config.yaml
model: "segmentation model"
dataset: "aerial photos of the United States (SatlasPretrain)"
train_examples: 203450
image_size: 48
crop_scale_min: 0.7
horizontal_flip: true
num_classes: 8
encoder_arch: "wide_resnet"
encoder_norm: "groupnorm"
encoder_activation: "relu"
encoder_weight_standardization: false
encoder_drop_path: 0.05
encoder_depths: [3, 3, 3]
encoder_kernel_size: 3
encoder_stem: "single"
encoder_avg_pool_shortcut: false
encoder_dropout: 0.05
encoder_widths: [128, 224, 384]
decoder_norm: "groupnorm"
decoder_activation: "silu"
decoder_weight_standardization: true
decoder_widths: [64, 128, 256, 256]
decoder_blocks_per_level: 3
decoder_block: "basic"
decoder_attention: false
decoder_upsampling: "pixel_shuffle"
label_smoothing: 0.05
init: "torch_default"
residual_init: "none"
optimizer: "soap"
beta2: 0.99
lr: 0.0026
beta1: 0.95
shampoo_beta: 0.99
eps: 1e-08
precondition_frequency: 10
max_precond_dim: 1024
merge_dims: false
one_sided: false
adamw_lr_other_params: 0.0021
grad_clip: 1.0
gradient_centralization: true
steps: 7400
batch_size: 64
epochs: 2.3
lr_schedule: "linear"
final_lr_fraction: 0.1
warmup_steps: 140
weight_decay: 0.2
adamw_weight_decay_other_params: 0.01
Rows from block 2 of the encoder of a small segmentation model, named by matrix and row number. Rows with one number belong to one channel. Each number is 500 + 40 x the weight over its row's rms, rounded and kept within 0 to 999. All counts start at 0. Numbers have three digits each.
After each channel's rows are labels from the 100 images, of 14976, where the channel reaches its highest value: "top examples" is what is common among them; "peak on" is the class under the peak. Only what is clearly more common there than usual is listed. The data: aerial photos of the United States (SatlasPretrain).
# convs0: first 3x3 conv (encoder.blocks.2.convs.0.weight, 128x128x3x3, each kernel summed), inputs 0-127
# convs1: second 3x3 conv (encoder.blocks.2.convs.1.weight, 128x128x3x3, transposed, each kernel summed), outputs 0-127

convs0.120:524592502525508433520492475534478529443494464496505524525507528474577518510507400529509431456487494503513564507536514438483479467517551409492470507519497553521501553471521518508494538551512548457444518520480536479429489527478584455489510494614489511434571588463521535507491513435477422517515496403541500460529448445498519509521493439483516484516562533458510487533545558501448572453485
convs1.120:521514417499483486532507427455496532534449465462460513453455547426424450547435524460469454523465504557447523478499499545509562538505491505455510494518473600470556485482504498509472561526512486490553524535494516510476529557523512499499449491500486553556547533485541493414619550563513527492513488506442456545487576475530479512492565531458488504503465568520470528548498578556486435542574
top examples: building
peak on: building

convs0.35:503416563494489490460505433417471553463556498479489507508494455528519496514475537495501522493524509472472454555425452514469558555552537463444498426536441560523523487548539482450487480571485553528543547516582564558460552464461456561502469581482519494473475504531452493456493551486519490570521504466398472504475480534473543489531445498498530527548513497464506471604479591485472513504511
convs1.35:496432484498609539487561532547482552438565522557524453530472468516372535502525512449467538510563428525506512537521468511502394485464483486507494519552454523483506525474488513494471474551466506520513469490438506582513474493546461514553474561494509473432499540474538507509497448550499458575493503545504518453489522445514492554478532533521540481470482532558491582448494395478538569521517
top examples: crop field
peak on: crop field

convs0.49:556477427479536469440530546462516491493561519548445508464454529446499537552474583403436590419446501435485508437501480499477535565462477497568449494416525478528548509479503496500533502475545496492541527499511445501471494447476519521469547431518550515489509521552543513505463516493466557524512596550533477476442518481535527473516495551473522400520473475519515552500430524513512452552462
convs1.49:501456444508521482449510522492461535554460445444476563467468575500430480539487541435460504516425508463554474468523452477528445443519565478528483489545468472501568453500552468484465511461517495450461513560473589490494427527570457499530534423443451474453427527469548433529546475497479472518508463452527490447484422544517596516544500478514520492490457453520428503499520452503531483522461
top examples: building
peak on: building

convs0.10:548481536452484470465463496434534524451560514476461575619502487516522475499537536487510523489446506529562462443505525541499463483550457564552511530517483552511515495484516545483489483528487432491497513490478530515372461483553529568506474508578501490453466543508633523528502493533474515486507449458457522520442477442449486416466451559470481536493513492431461568556449505490516487534518
convs1.10:549571448471491463514505545550528526464489542523462580591439465466463500479496460497432495526507489491509479513564519509561477526526502517509583514487557518446498435497515504594437461458470481496571422473398461473459477494542532528485457453473438511511457515469498475480548518487510488447498474470486514510453460460496414405460475505519486463482486461395431539491461480504459513456541
top examples: building
peak on: building

convs0.24:468481502476471529551496464523427603534541472485550520513533455435489476483545492506480511509513431567477458504485457459516518564500499482527539444488523557445524514469478462469535449499553519506486580521557459502561453552569544584509551568506465494474486560468454468501466428546464484502497516508494496412480492503520456433458493421457467555524461532450506461521493546581528573564529
convs1.24:497459433529526468458511524518502454525470444478529485487520529540512489502517477485458514637450564534573475559536515484497501510450477475524527496438507532477499465540474489525490570576506549474546477551555477475546497456497523499563596571499548463521433515467518533497461461541512511481456521380472548504471488528513513511493508492531439457454459603532510480530569576561510549499530
top examples: crop field
peak on: crop field

convs0.8:505482513521442529498497511442486552511528566504499444514510502538503519547460483504502457436543517499506496537510508594445438459493425450490498542481513472481442516514482542539442576499422476556477453559504494497560450499460431498520620546473494552496512469528505512516483530521440460576569468458470545503469557584531521494485532551527424498436522483521506420540519465457526445491428
convs1.8:528528489516451508483512510489478577493605523566445561492522504494516483537526502513544548488511561454491487456410523493476573536412576502538478567548528469542531510449476498458497467545529506486499425504451497531446442452548451528480516549474538551469551552484555455563491521440508428472528545515501565534499510491469535510490505499556473582498473468490445526548485456433464540437560
top examples: crop field
peak on: crop field

convs0.47:476514483439502454465517486503527526487516503564510460459491483531544478550454477579504504537525530545444437518475483477521516518499469559511493426514453569496581401463487540499544521508530573530501425452588450572481590497445492509538546487506454561521526463514465475426582516473472501513588477471569427537521533449452508470556491547523447487493526500500518477458541499466464507459474
convs1.47:543425552502482544507496518553425510475513485519485560498532445503511523520536482563547496463490513525496518444407462530557459503478506455547482585524453435467498562521485473454538536533464581511554519462505516456486475512525466514541478453606487493487485459480538517459478483534510483526568558558517492547435507596521449537571455548556530484513586528447530517551463476500519528465570
top examples: crop field
peak on: crop field

convs0.107:554565527485503504539483463505537529515444422573510483467507481473534515502439510506537566473510547491455473562535450417559491496453498525459528493410510524507474500443488516498541492469515516517614527504445559543426532511497469496564545486496478506459489491526503466472528579521480424523506416491509466463436517428518504438517525458555549456531468542449494516507613538548516520476439
convs1.107:580578463473508552560449547504471518526522515441518525518490459527415540495504509542538534487526554513501484510431466519528474512477483456463505531510455437483392507551512519511535508512503545504562465479510440539468498457560542464499436470502548545473568488531510503476522467493481534496518455472491516401527468537515447512532541477536572436437459444449597586473515455454543483431472
top examples: crop field
peak on: crop field

convs0.44:446517521484508519515500494479540470386488437471532549509513502557513489523525445517464496542553614455489558485492460479476530526539517473469484462438454507560541475497541534469472597481470478471614538510531503555466538546475446522596534519534552475503455487467520557506481507491492499546510517537446495472527457520390489497502498469441463578480532489479494524481451561516413446520500
convs1.44:459510483448480505471546490489509528477455532475507472505500508501536577464499462554517528445499486507468429473522473490488418518452496510466503495542491432490495501482582487491520480498488503514523505522476447493507484515503488437502491452471496590457529428497507523433417426546524487559486422446487503390430548445575508548496586501543540488515502507560568492519488482392477394455454
top examples: crop field
peak on: crop field

convs0.99:480490520461523483484460497485498521543568622551460531630584523494478518506465465504499496471517469507510466466484518510512472465506442479496451439530470499509536510559481460410498497497474430478481573512514478501567552526552448544514474519494476493495491522519466523571545519516528549437471528487456458469450491490490546491485445552454482504482513548417473583445459520601441542574496
convs1.99:547476558498552507520531583467535510478459564559541449505507527495501514553529490484517510516528439481482489501517500460541497491514485521465518556498477542492492473437507517543544508461503528562498518545525448446528442528515476580574479561500485494442456504460542505548468412500481484429478484492390524479498477562533451510441511572482389492482524516483480549559401550525473572479585
top examples: building
peak on: building