Weights of a small segmentation model.
Training: soap at rate 0.0026, 7400 steps, batches of 64, held-out accuracy 87%.
Data: trained on aerial photos of the United States (SatlasPretrain), 2.3 epochs.
Rows from block 6 of the encoder of a small segmentation model, named by matrix and row number. Rows with one number belong to one channel. Each number is 200 + 20 x the weight over its row's rms, rounded and kept within 0 to 999. All counts start at 0.
After each channel's rows are labels from the 100 images, of 14976, where the channel reaches its highest value: "strongest on" is what is common among them. Only what is clearly more common there than usual is listed. The data: aerial photos of the United States (SatlasPretrain).
# convs0: first 3x3 conv, stride 2 (encoder.blocks.6.convs.0.weight, 384x224x3x3, each kernel summed), inputs 168-223
# convs1: second 3x3 conv (encoder.blocks.6.convs.1.weight, 384x384x3x3, transposed, each kernel summed), outputs 165-219

convs0.201,226,218,200,189,181,190,196,216,181,177,237,221,193,188,187,181,175,206,182,189,192,213,204,183,177,221,186,181,207,236,178,202,196,205,202,193,208,191,197,208,207,161,180,215,186,193,215,228,202,233,181,223,182,192,192,191
convs1.201,195,193,211,203,160,214,230,178,206,183,214,174,186,177,173,201,193,210,223,222,203,208,186,212,197,200,197,194,247,206,223,191,175,232,186,158,215,197,172,191,167,257,197,213,184,196,176,184,201,190,166,204,232,176,193
strongest on: crop field

convs0.18,189,216,210,194,182,225,227,230,183,187,189,193,251,208,253,207,193,244,187,212,172,191,192,233,173,185,224,181,202,242,165,194,185,218,213,186,239,204,230,180,186,205,202,201,182,243,180,202,247,203,197,219,204,180,177,238
convs1.18,160,201,199,200,157,179,176,201,180,236,191,215,171,218,160,177,204,185,193,181,235,231,191,155,143,181,204,235,213,202,220,189,198,200,208,178,174,190,220,235,199,202,197,249,214,193,193,225,197,189,188,239,194,205,196
strongest on: building

convs0.329,203,212,181,170,212,193,148,168,189,219,181,206,186,183,169,219,188,191,190,200,154,205,199,215,242,207,200,184,175,215,210,205,203,220,209,185,231,191,188,232,273,195,209,192,185,206,216,157,196,205,192,201,176,198,223,191
convs1.329,213,186,190,168,229,226,167,218,183,208,169,184,171,203,208,229,210,208,193,185,199,200,227,208,181,174,188,194,185,217,205,194,190,179,214,198,188,187,215,195,198,223,218,202,218,200,211,226,208,225,209,205,202,196,208
strongest on: building

convs0.367,202,200,167,175,182,232,174,202,213,204,208,211,259,154,226,179,219,236,191,186,169,248,202,173,184,198,203,234,203,213,187,206,198,235,183,203,169,181,174,187,232,222,201,205,217,203,198,224,200,217,188,165,210,244,205,212
convs1.367,194,216,192,187,184,168,131,218,237,175,182,167,175,208,193,207,177,218,195,191,185,211,185,227,205,234,201,222,185,208,188,235,206,187,196,211,233,202,208,215,209,148,205,169,200,192,175,213,181,218,182,192,234,164,222
strongest on: crop field

convs0.253,180,161,216,184,165,210,213,189,209,222,209,183,219,214,211,193,178,199,206,205,204,242,193,206,217,205,193,172,215,204,172,171,235,229,215,184,252,257,176,215,190,193,217,200,210,222,186,200,200,208,197,184,238,184,209,217
convs1.253,174,198,201,209,166,219,184,200,222,241,188,199,192,200,201,203,227,213,181,222,204,223,195,203,170,195,232,166,229,176,194,230,190,196,178,206,238,203,285,171,199,218,194,195,192,225,174,159,196,230,197,228,224,182,242
strongest on: crop field

convs0.183,231,187,186,216,182,207,196,185,205,216,198,211,187,189,170,190,191,192,226,205,216,221,226,199,191,200,209,197,183,205,186,221,190,194,217,205,226,220,197,203,195,180,198,212,210,209,191,199,216,211,207,213,155,200,209,225
convs1.183,192,220,159,180,182,190,246,212,190,161,200,229,222,204,213,193,270,176,163,219,190,174,197,215,251,203,185,208,217,202,200,199,213,195,200,223,204,178,177,215,248,185,177,212,191,184,179,195,220,189,157,200,215,226,190
strongest on: building

convs0.287,231,217,196,222,220,192,219,214,216,217,187,216,182,182,190,166,154,221,191,197,216,179,222,241,221,227,207,185,166,231,221,173,199,226,244,190,157,196,185,233,191,213,194,187,203,219,197,237,192,184,196,172,228,233,223,220
convs1.287,214,183,203,233,173,197,159,235,198,183,205,216,172,184,171,188,202,189,185,197,160,179,186,216,210,208,224,203,220,216,193,211,183,211,171,212,200,186,215,213,206,232,176,232,206,190,164,198,215,192,215,201,178,219,193
strongest on: building

convs0.375,172,199,211,168,191,183,185,187,198,178,169,173,231,215,198,228,217,178,180,235,192,222,226,226,210,201,174,208,185,209,234,182,208,193,162,176,184,187,217,209,255,230,198,204,224,193,197,198,172,243,166,167,225,202,206,206
convs1.375,189,242,187,192,194,228,186,218,211,222,208,212,220,200,201,194,208,197,213,190,201,209,199,208,203,188,210,180,216,174,213,204,200,201,192,223,175,227,227,180,185,192,190,222,199,218,179,198,189,206,176,216,208,227,181
strongest on: building

convs0.97,171,173,206,251,213,187,207,216,205,184,219,213,219,156,254,208,228,225,197,156,183,205,208,200,187,206,225,175,222,177,195,209,202,191,205,223,222,191,201,221,223,190,215,191,198,185,181,211,207,226,216,189,209,210,193,180
convs1.97,151,206,215,194,222,198,212,192,206,240,175,203,203,184,256,192,190,221,188,202,203,169,199,180,208,209,185,221,221,188,193,218,232,224,227,222,231,190,201,177,204,186,211,169,205,195,217,255,180,186,228,206,212,203,187
strongest on: crop field

convs0.65,182,180,205,208,233,208,203,187,197,176,174,207,190,219,218,230,198,191,183,211,193,199,204,160,206,195,237,172,211,219,194,215,230,170,186,163,225,210,217,195,228,206,212,206,205,210,201,226,203,179,191,237,203,208,188,203
convs1.65,172,173,194,154,191,218,212,189,166,205,178,187,184,179,217,226,163,204,197,182,174,190,159,191,187,201,209,186,202,192,191,232,178,176,221,214,202,189,191,192,182,183,188,198,195,166,185,244,191,224,194,200,208,196,190
strongest on: building

convs0.310,199,163,215,277,190,198,199,227,181,176,205,195,207,188,223,191,190,205,193,197,179,192,215,239,189,191,201,213,235,234,203,201,225,212,212,207,237,173,193,234,190,190,190,186,180,216,218,205,193,242,230,233,182,204,186,175
convs1.310,215,197,194,192,215,216,201,224,189,200,192,184,178,224,199,227,172,198,174,207,186,177,194,181,214,207,196,178,193,195,212,266,191,194,198,224,202,212,187,224,167,183,198,207,224,215,204,214,193,205,237,224,211,179,188
strongest on: crop field

convs0.249,192,194,176,191,206,191,171,212,171,217,199,184,209,176,221,171,182,241,190,198,198,168,236,219,202,213,244,191,178,217,226,196,204,182,225,189,208,210,212,161,216,211,188,220,173,200,231,244,220,207,217,210,214,234,196,274
convs1.249,169,199,185,180,154,186,192,175,176,166,222,189,171,176,213,171,183,225,195,199,200,199,219,205,185,220,211,201,200,185,216,224,248,210,220,197,159,168,199,218,216,215,201,250,232,195,173,251,226,217,173,194,190,221,193
strongest on: building

convs0.77,192,195,183,223,179,200,186,213,202,183,210,221,234,180,205,196,198,201,160,169,214,182,182,210,181,166,190,194,159,201,213,216,198,213,174,200,150,194,189,228,188,234,180,200,168,178,208,185,210,219,194,198,198,221,209,192
convs1.77,189,189,184,227,229,190,174,179,199,177,185,183,200,185,221,205,224,216,177,192,181,185,223,193,199,216,233,187,183,199,208,164,199,193,188,185,215,209,171,195,202,183,174,194,211,201,227,188,222,225,224,201,194,223,199
strongest on: crop field

convs0.197,179,236,187,194,201,207,209,226,210,218,190,216,212,190,179,209,196,211,221,251,230,163,226,251,178,203,211,198,218,177,229,208,217,238,193,213,207,196,210,190,208,200,182,191,196,202,208,178,182,228,147,191,215,181,180,225
convs1.197,230,196,190,176,189,166,230,201,202,186,209,189,182,208,206,204,206,207,180,189,196,202,184,197,213,213,214,187,194,212,194,191,183,199,196,191,176,180,201,207,181,176,219,178,204,177,195,247,204,191,203,225,206,199,201
strongest on: crop field

convs0.177,198,194,197,165,218,188,206,172,191,208,229,213,231,192,214,170,210,206,221,217,182,168,184,213,190,178,205,192,212,191,168,174,199,203,230,199,179,202,202,180,257,198,214,187,183,199,210,237,180,198,186,173,195,241,178,189
convs1.177,187,179,211,236,200,202,219,237,186,210,171,207,182,196,204,206,186,223,209,239,179,164,198,185,229,204,190,201,185,187,242,213,249,230,241,195,204,201,177,237,206,225,231,198,188,146,171,219,216,180,214,205,197,194,236
strongest on: crop field

convs0.353,163,147,240,208,192,220,194,204,200,160,223,190,205,168,208,234,185,191,229,201,167,194,204,219,199,190,173,197,195,218,168,189,185,210,216,177,179,189,202,208,239,180,221,241,176,211,180,267,203,221,219,168,188,218,177,192
convs1.353,213,203,215,247,193,187,183,219,196,257,203,203,216,191,219,210,189,195,221,227,183,246,215,216,228,186,180,215,178,206,183,193,217,211,188,204,203,202,196,175,182,198,200,171,199,209,188,201,208,217,182,224,184,179,245
strongest on: building

convs0.366,210,230,205,205,196,197,159,203,173,178,183,215,213,163,194,186,207,203,184,194,181,203,218,216,241,214,222,186,206,188,217,214,196,217,204,203,183,199,163,226,207,235,209,184,179,213,189,196,208,204,190,171,213,200,224,182
convs1.366,167,220,204,241,209,234,191,197,191,177,198,171,242,195,207,190,172,168,183,198,164,174,196,196,204,199,193,190,186,174,224,190,209,175,185,168,198,215,182,208,216,166,216,208,206,188,173,216,214,203,200,168,183,203,198
strongest on: crop field

convs0.266,204,225,226,175,205,192,192,231,179,201,190,194,191,193,192,157,207,202,206,159,212,166,200,207,201,214,201,193,190,188,182,184,189,212,226,179,248,156,203,222,163,177,178,193,226,202,209,205,168,230,206,230,210,200,210,188
convs1.266,213,199,205,237,233,210,244,181,183,204,197,193,219,207,167,198,213,198,190,193,179,209,195,207,157,199,215,182,217,189,191,222,219,182,220,208,198,185,188,238,194,210,239,207,186,218,171,200,217,191,199,187,219,163,174
strongest on: building

convs0.317,180,219,184,215,189,196,206,214,179,154,221,205,204,185,178,150,194,174,203,220,182,205,191,222,174,185,246,211,206,220,225,216,177,228,185,189,208,162,207,212,201,177,208,245,215,174,223,187,204,196,190,215,207,187,223,198
convs1.317,234,174,188,208,185,218,174,194,204,213,185,185,213,186,198,214,200,207,197,172,174,210,182,199,182,194,203,207,137,183,210,221,217,195,253,204,190,202,152,211,165,195,199,174,180,233,185,189,180,163,183,233,175,192,217
strongest on: crop field

convs0.274,167,204,213,221,166,214,186,202,171,216,210,174,179,170,227,216,175,184,149,217,184,171,174,176,206,197,218,214,188,198,174,192,201,211,207,190,200,215,196,184,211,198,213,225,209,185,191,223,180,157,224,213,222,206,190,212
convs1.274,203,199,213,243,242,197,195,217,180,203,173,196,192,215,188,169,217,189,194,210,210,204,213,225,186,207,180,204,229,190,187,193,197,215,230,158,200,165,208,181,209,176,175,214,204,218,232,173,206,184,158,186,193,193,213
strongest on: crop field

convs0.226,227,203,167,163,199,207,224,214,195,204,185,198,221,226,187,195,120,170,197,215,217,192,207,163,205,178,199,172,205,248,188,196,215,201,195,179,199,206,203,181,199,189,192,212,215,244,218,218,195,206,210,216,215,210,217,170
convs1.226,177,201,206,213,209,199,219,178,192,192,192,197,164,219,197,196,218,209,216,184,240,207,166,173,181,202,203,207,199,208,236,200,213,201,198,208,206,217,228,164,176,206,210,188,184,214,204,216,198,215,195,220,184,247,196
strongest on: building

convs0.363,241,201,163,191,174,175,207,196,204,178,216,213,181,195,247,181,224,208,190,210,204,174,196,167,210,183,169,245,209,230,210,186,208,238,188,199,216,196,193,193,183,173,208,190,211,214,185,162,211,206,209,194,203,165,200,179
convs1.363,179,188,182,194,196,213,205,188,198,202,190,202,231,213,166,203,210,207,178,185,195,187,204,191,226,207,195,177,208,166,202,184,184,225,214,204,233,204,200,228,232,220,230,218,212,200,192,188,192,199,175,201,217,226,227
strongest on: building

convs0.296,247,193,193,168,213,206,240,200,214,187,192,216,218,170,195,231,206,192,190,214,206,196,190,205,186,222,216,235,208,179,243,195,212,217,232,180,177,213,204,211,224,169,211,251,224,216,202,196,164,265,207,205,216,222,193,225
convs1.296,217,192,179,212,188,216,196,187,232,199,188,215,164,197,199,168,218,199,221,206,206,195,220,197,179,176,191,208,203,210,193,205,157,224,193,216,226,182,209,182,204,197,221,177,179,194,197,195,155,167,208,181,159,208,212
strongest on: building

convs0.278,175,171,210,193,206,212,226,187,186,218,178,179,205,182,190,201,198,194,198,227,208,217,226,185,213,223,189,195,226,183,185,246,202,208,216,215,181,217,209,217,190,175,160,240,222,227,207,197,187,203,209,223,189,163,227,235
convs1.278,221,163,204,216,211,224,202,213,223,195,195,174,227,179,236,194,203,178,206,211,206,218,208,191,195,200,215,193,206,191,179,214,232,227,199,176,184,210,225,218,190,175,154,204,169,236,211,191,210,220,197,200,187,173,159
strongest on: crop field

convs0.182,182,200,215,183,166,218,184,198,185,175,227,185,211,199,221,174,222,165,199,199,216,173,228,189,175,174,168,226,179,192,210,220,182,196,207,169,182,219,213,191,235,222,176,201,174,201,194,229,186,206,250,217,210,207,218,186
convs1.182,220,205,176,218,232,191,205,194,188,194,222,205,228,221,197,191,193,186,202,193,212,217,219,185,151,155,202,220,197,197,201,196,215,186,167,232,206,192,207,205,237,183,233,190,193,181,184,206,202,183,194,183,197,232,181
strongest on: building

convs0.245,219,182,198,212,203,193,238,180,223,234,190,196,234,215,192,169,170,169,210,222,214,198,203,201,183,210,232,155,176,248,216,225,219,193,192,201,187,186,210,193,190,241,194,176,243,216,225,215,221,169,186,211,218,194,183,220
convs1.245,213,198,198,201,167,213,217,212,200,218,214,218,215,220,231,195,206,222,237,218,214,170,204,204,196,188,194,203,176,186,209,223,222,208,169,229,172,208,213,184,199,198,189,207,238,194,199,201,182,224,197,220,200,195,190
strongest on: building

convs0.369,211,173,179,185,148,194,205,197,216,214,179,226,183,255,161,195,175,227,187,178,229,169,214,207,158,200,194,208,213,196,241,199,179,216,251,180,186,206,195,188,231,204,219,189,179,237,207,197,190,231,192,202,195,175,188,211
convs1.369,247,170,195,190,217,204,187,222,228,187,217,237,232,198,207,225,216,166,204,223,196,169,225,198,218,174,186,165,190,161,200,204,200,214,206,188,201,219,184,205,233,201,180,189,207,214,185,186,206,226,218,219,218,239,199
strongest on: building

convs0.272,203,198,193,170,219,231,225,219,164,204,202,180,201,210,178,199,176,189,207,214,167,203,186,214,203,179,213,175,233,231,182,202,197,182,229,216,198,224,223,235,176,204,190,178,218,198,190,212,201,181,214,211,219,215,213,178
convs1.272,151,220,211,172,215,219,167,212,199,222,234,213,245,204,182,211,214,220,182,180,222,181,178,175,204,176,199,192,174,225,187,177,207,193,209,197,220,203,215,198,168,204,173,220,211,179,233,209,189,206,188,193,189,218,174
strongest on: building

convs0.268,207,178,213,190,199,162,196,166,235,200,183,200,204,199,202,227,179,187,171,222,203,188,215,189,161,160,169,213,233,212,219,216,198,187,246,194,226,204,212,224,221,177,197,197,223,200,218,220,175,192,228,187,185,177,189,186
convs1.268,199,209,206,182,176,171,232,194,170,180,233,191,196,202,208,205,185,217,194,200,195,182,169,206,201,215,186,214,222,186,177,228,210,185,216,280,209,204,238,206,232,217,222,204,202,209,197,211,207,214,209,221,191,191,192
strongest on: crop field

convs0.250,188,195,209,217,214,191,194,216,195,167,209,172,200,172,261,191,172,164,192,181,201,197,172,183,196,188,211,197,200,189,202,201,213,182,236,197,220,191,205,204,213,203,209,206,185,208,163,268,191,226,222,207,196,185,189,201
convs1.250,184,180,204,228,218,203,179,210,191,211,177,179,189,196,179,183,213,200,208,215,209,232,190,197,189,199,185,186,215,187,186,196,212,223,176,202,200,201,215,198,198,172,225,218,184,198,208,185,188,242,195,186,201,221,196
strongest on: building

convs0.5,217,203,171,231,219,214,214,191,223,230,184,202,172,180,203,201,192,210,204,188,206,237,233,189,157,206,185,176,236,212,201,182,145,212,206,193,178,191,202,223,203,187,202,212,253,201,196,199,219,190,196,226,200,220,200,209
convs1.5,204,206,190,169,172,154,188,205,187,202,215,206,194,209,249,200,176,225,198,193,196,192,208,210,169,194,177,162,200,164,210,203,225,225,187,212,221,190,200,179,180,190,225,210,183,182,205,190,224,209,192,225,202,216,201
strongest on: crop field

convs0.205,198,224,198,187,205,225,230,206,221,152,196,200,187,208,221,222,172,190,199,193,211,202,191,188,199,209,203,212,211,192,205,154,172,187,245,241,217,200,188,203,190,189,204,205,230,247,195,217,244,210,190,234,183,219,158,200
convs1.205,181,198,182,197,172,221,230,202,202,196,211,196,209,215,221,219,190,174,163,165,209,218,190,211,169,187,194,194,184,207,183,210,196,242,244,242,176,202,203,205,230,222,158,203,194,229,175,194,186,205,187,211,216,209,187
strongest on: crop field

convs0.273,182,180,154,175,187,224,202,187,231,207,195,196,207,211,186,183,186,231,206,165,176,216,216,266,219,189,196,204,176,212,230,221,220,201,227,169,209,212,185,209,216,165,180,229,200,194,185,213,177,158,227,201,228,231,225,254
convs1.273,172,202,209,181,169,221,194,199,198,203,170,146,243,198,209,197,165,190,174,241,168,186,221,198,197,223,194,191,198,200,195,193,190,208,192,157,201,210,226,228,199,224,225,199,204,181,197,166,178,212,197,184,188,237,200
strongest on: building

convs0.167,199,199,198,227,219,230,223,229,180,213,194,190,197,172,166,207,182,206,212,242,230,182,223,212,208,176,226,180,198,181,202,226,181,190,177,166,170,197,189,185,201,205,182,183,202,193,195,181,167,181,175,217,183,192,233,200
convs1.167,181,206,166,214,169,218,156,191,197,211,179,222,213,209,198,247,234,204,178,182,182,202,178,164,219,195,199,149,212,182,166,191,226,195,204,196,222,168,235,221,203,231,191,214,263,187,236,181,230,212,204,214,161,227,209
strongest on: building

convs0.263,190,168,216,159,223,160,191,207,211,228,196,222,159,240,182,208,227,182,202,201,243,221,216,217,206,183,213,201,180,179,208,213,193,179,182,184,185,197,217,191,276,212,200,197,219,208,226,289,194,208,167,194,218,173,165,175
convs1.263,210,208,190,202,205,194,157,208,197,229,219,203,174,207,198,229,196,190,218,208,202,204,205,198,217,198,177,163,206,198,151,209,206,215,188,208,192,190,216,189,172,194,202,200,191,165,206,154,187,217,178,190,199,148,196
strongest on: building

convs0.57,195,172,203,187,212,194,234,236,171,186,199,145,196,156,221,199,223,239,235,214,199,171,235,188,243,189,184,155,188,198,207,214,176,213,224,212,198,200,211,200,156,185,167,237,187,212,217,191,232,211,241,206,180,209,188,226
convs1.57,179,186,183,196,173,201,220,221,180,227,186,185,165,183,203,217,203,200,182,204,205,208,211,195,187,167,231,184,187,210,192,183,196,204,231,204,160,210,244,240,184,229,200,223,179,211,204,203,167,190,180,227,195,215,212
strongest on: building

convs0.264,222,203,198,205,183,180,180,209,194,203,207,184,196,193,221,197,204,201,177,220,212,189,209,197,174,197,189,216,211,215,186,187,208,175,219,236,211,167,202,211,138,185,237,219,197,190,179,149,216,209,256,214,181,225,175,185
convs1.264,217,182,231,220,213,194,217,203,202,239,198,191,195,219,210,214,193,219,171,198,214,213,196,198,202,200,150,212,200,213,204,210,177,168,199,221,211,195,231,169,212,193,193,194,170,194,175,211,199,166,247,195,192,231,221
strongest on: crop field

convs0.338,164,193,183,179,162,182,185,165,215,199,176,170,190,246,197,202,198,179,200,227,186,188,219,181,223,218,190,180,198,188,176,204,213,212,207,196,219,188,194,196,204,207,214,178,214,202,176,196,216,212,195,221,221,179,187,214
convs1.338,208,191,217,164,189,219,188,229,188,230,187,201,192,201,197,209,188,199,202,208,234,223,192,187,210,215,183,181,198,193,225,162,181,218,214,170,227,185,194,228,191,178,201,185,217,200,173,179,185,241,185,225,213,195,229
strongest on: crop field

convs0.286,195,216,234,191,198,185,188,225,203,219,182,167,192,176,221,195,196,206,233,201,184,203,197,233,189,177,213,182,177,197,194,200,221,211,200,221,210,220,202,185,257,206,207,176,216,227,198,238,183,229,200,193,227,182,194,220
convs1.286,176,203,203,230,215,236,252,187,206,208,175,171,200,200,191,184,191,231,213,175,206,198,190,209,219,215,166,163,206,191,196,197,216,214,207,180,187,207,149,210,206,174,201,207,215,203,182,204,227,240,224,182,209,169,225
strongest on: building

convs0.189,200,186,164,200,206,197,155,171,234,210,207,239,197,212,189,207,189,220,198,234,185,192,233,166,223,239,180,186,208,161,175,200,237,222,217,185,188,193,165,194,230,189,210,193,233,186,188,216,193,211,176,199,235,192,222,215
convs1.189,204,215,203,223,198,235,176,176,203,223,149,210,188,175,208,180,162,201,187,177,186,181,177,221,200,214,160,222,204,202,198,204,198,196,205,190,194,164,215,217,184,200,219,163,183,191,188,216,190,167,175,168,215,180,220
strongest on: crop field

convs0.191,203,226,191,193,177,215,165,208,187,201,161,235,223,193,190,183,175,182,186,205,163,218,200,209,187,189,224,195,206,199,225,168,186,237,203,226,212,199,197,224,220,209,197,193,215,205,179,191,190,193,193,210,211,221,237,180
convs1.191,172,239,205,205,211,202,177,213,191,180,168,209,195,221,181,227,180,196,234,183,206,145,194,212,209,221,229,178,176,230,190,174,204,221,199,194,188,193,234,217,203,189,206,188,259,193,226,197,199,198,202,198,181,190,199
strongest on: crop field

convs0.149,198,209,200,172,199,204,229,237,200,224,204,169,198,213,198,201,202,181,208,168,236,177,175,202,166,193,217,183,241,137,175,195,199,225,226,195,204,230,184,192,176,213,200,194,179,230,206,211,193,178,175,206,201,192,194,185
convs1.149,186,209,219,216,234,135,181,200,185,198,193,188,196,225,184,191,188,193,195,215,190,192,182,206,169,195,190,197,195,196,178,193,181,216,224,185,156,189,219,218,201,232,218,189,173,209,197,202,206,275,207,212,193,190,196
strongest on: crop field

convs0.134,222,241,175,212,209,178,197,187,212,158,219,213,197,204,175,216,228,191,234,183,202,198,171,219,180,146,205,173,223,217,208,193,209,194,209,202,200,207,186,198,197,217,207,186,192,199,186,167,198,197,201,208,159,200,220,218
convs1.134,210,160,222,211,232,206,202,190,196,206,185,192,217,193,187,198,200,169,181,205,225,181,207,222,203,216,201,185,237,205,226,199,202,205,178,228,183,179,170,195,248,230,181,215,245,181,183,173,169,205,190,179,165,206,229
strongest on: crop field

convs0.354,165,204,193,162,198,187,143,227,213,186,204,169,205,210,192,194,205,195,204,227,194,191,172,150,222,211,187,204,217,174,221,202,185,208,201,169,214,179,224,193,224,203,229,201,175,231,201,184,193,185,213,203,192,198,246,211
convs1.354,202,178,208,181,196,189,204,197,191,187,217,175,223,213,214,212,209,210,244,243,213,213,212,162,203,196,191,230,220,200,233,221,192,197,219,227,169,240,197,172,218,219,178,191,202,191,219,145,155,209,207,237,200,223,198
strongest on: building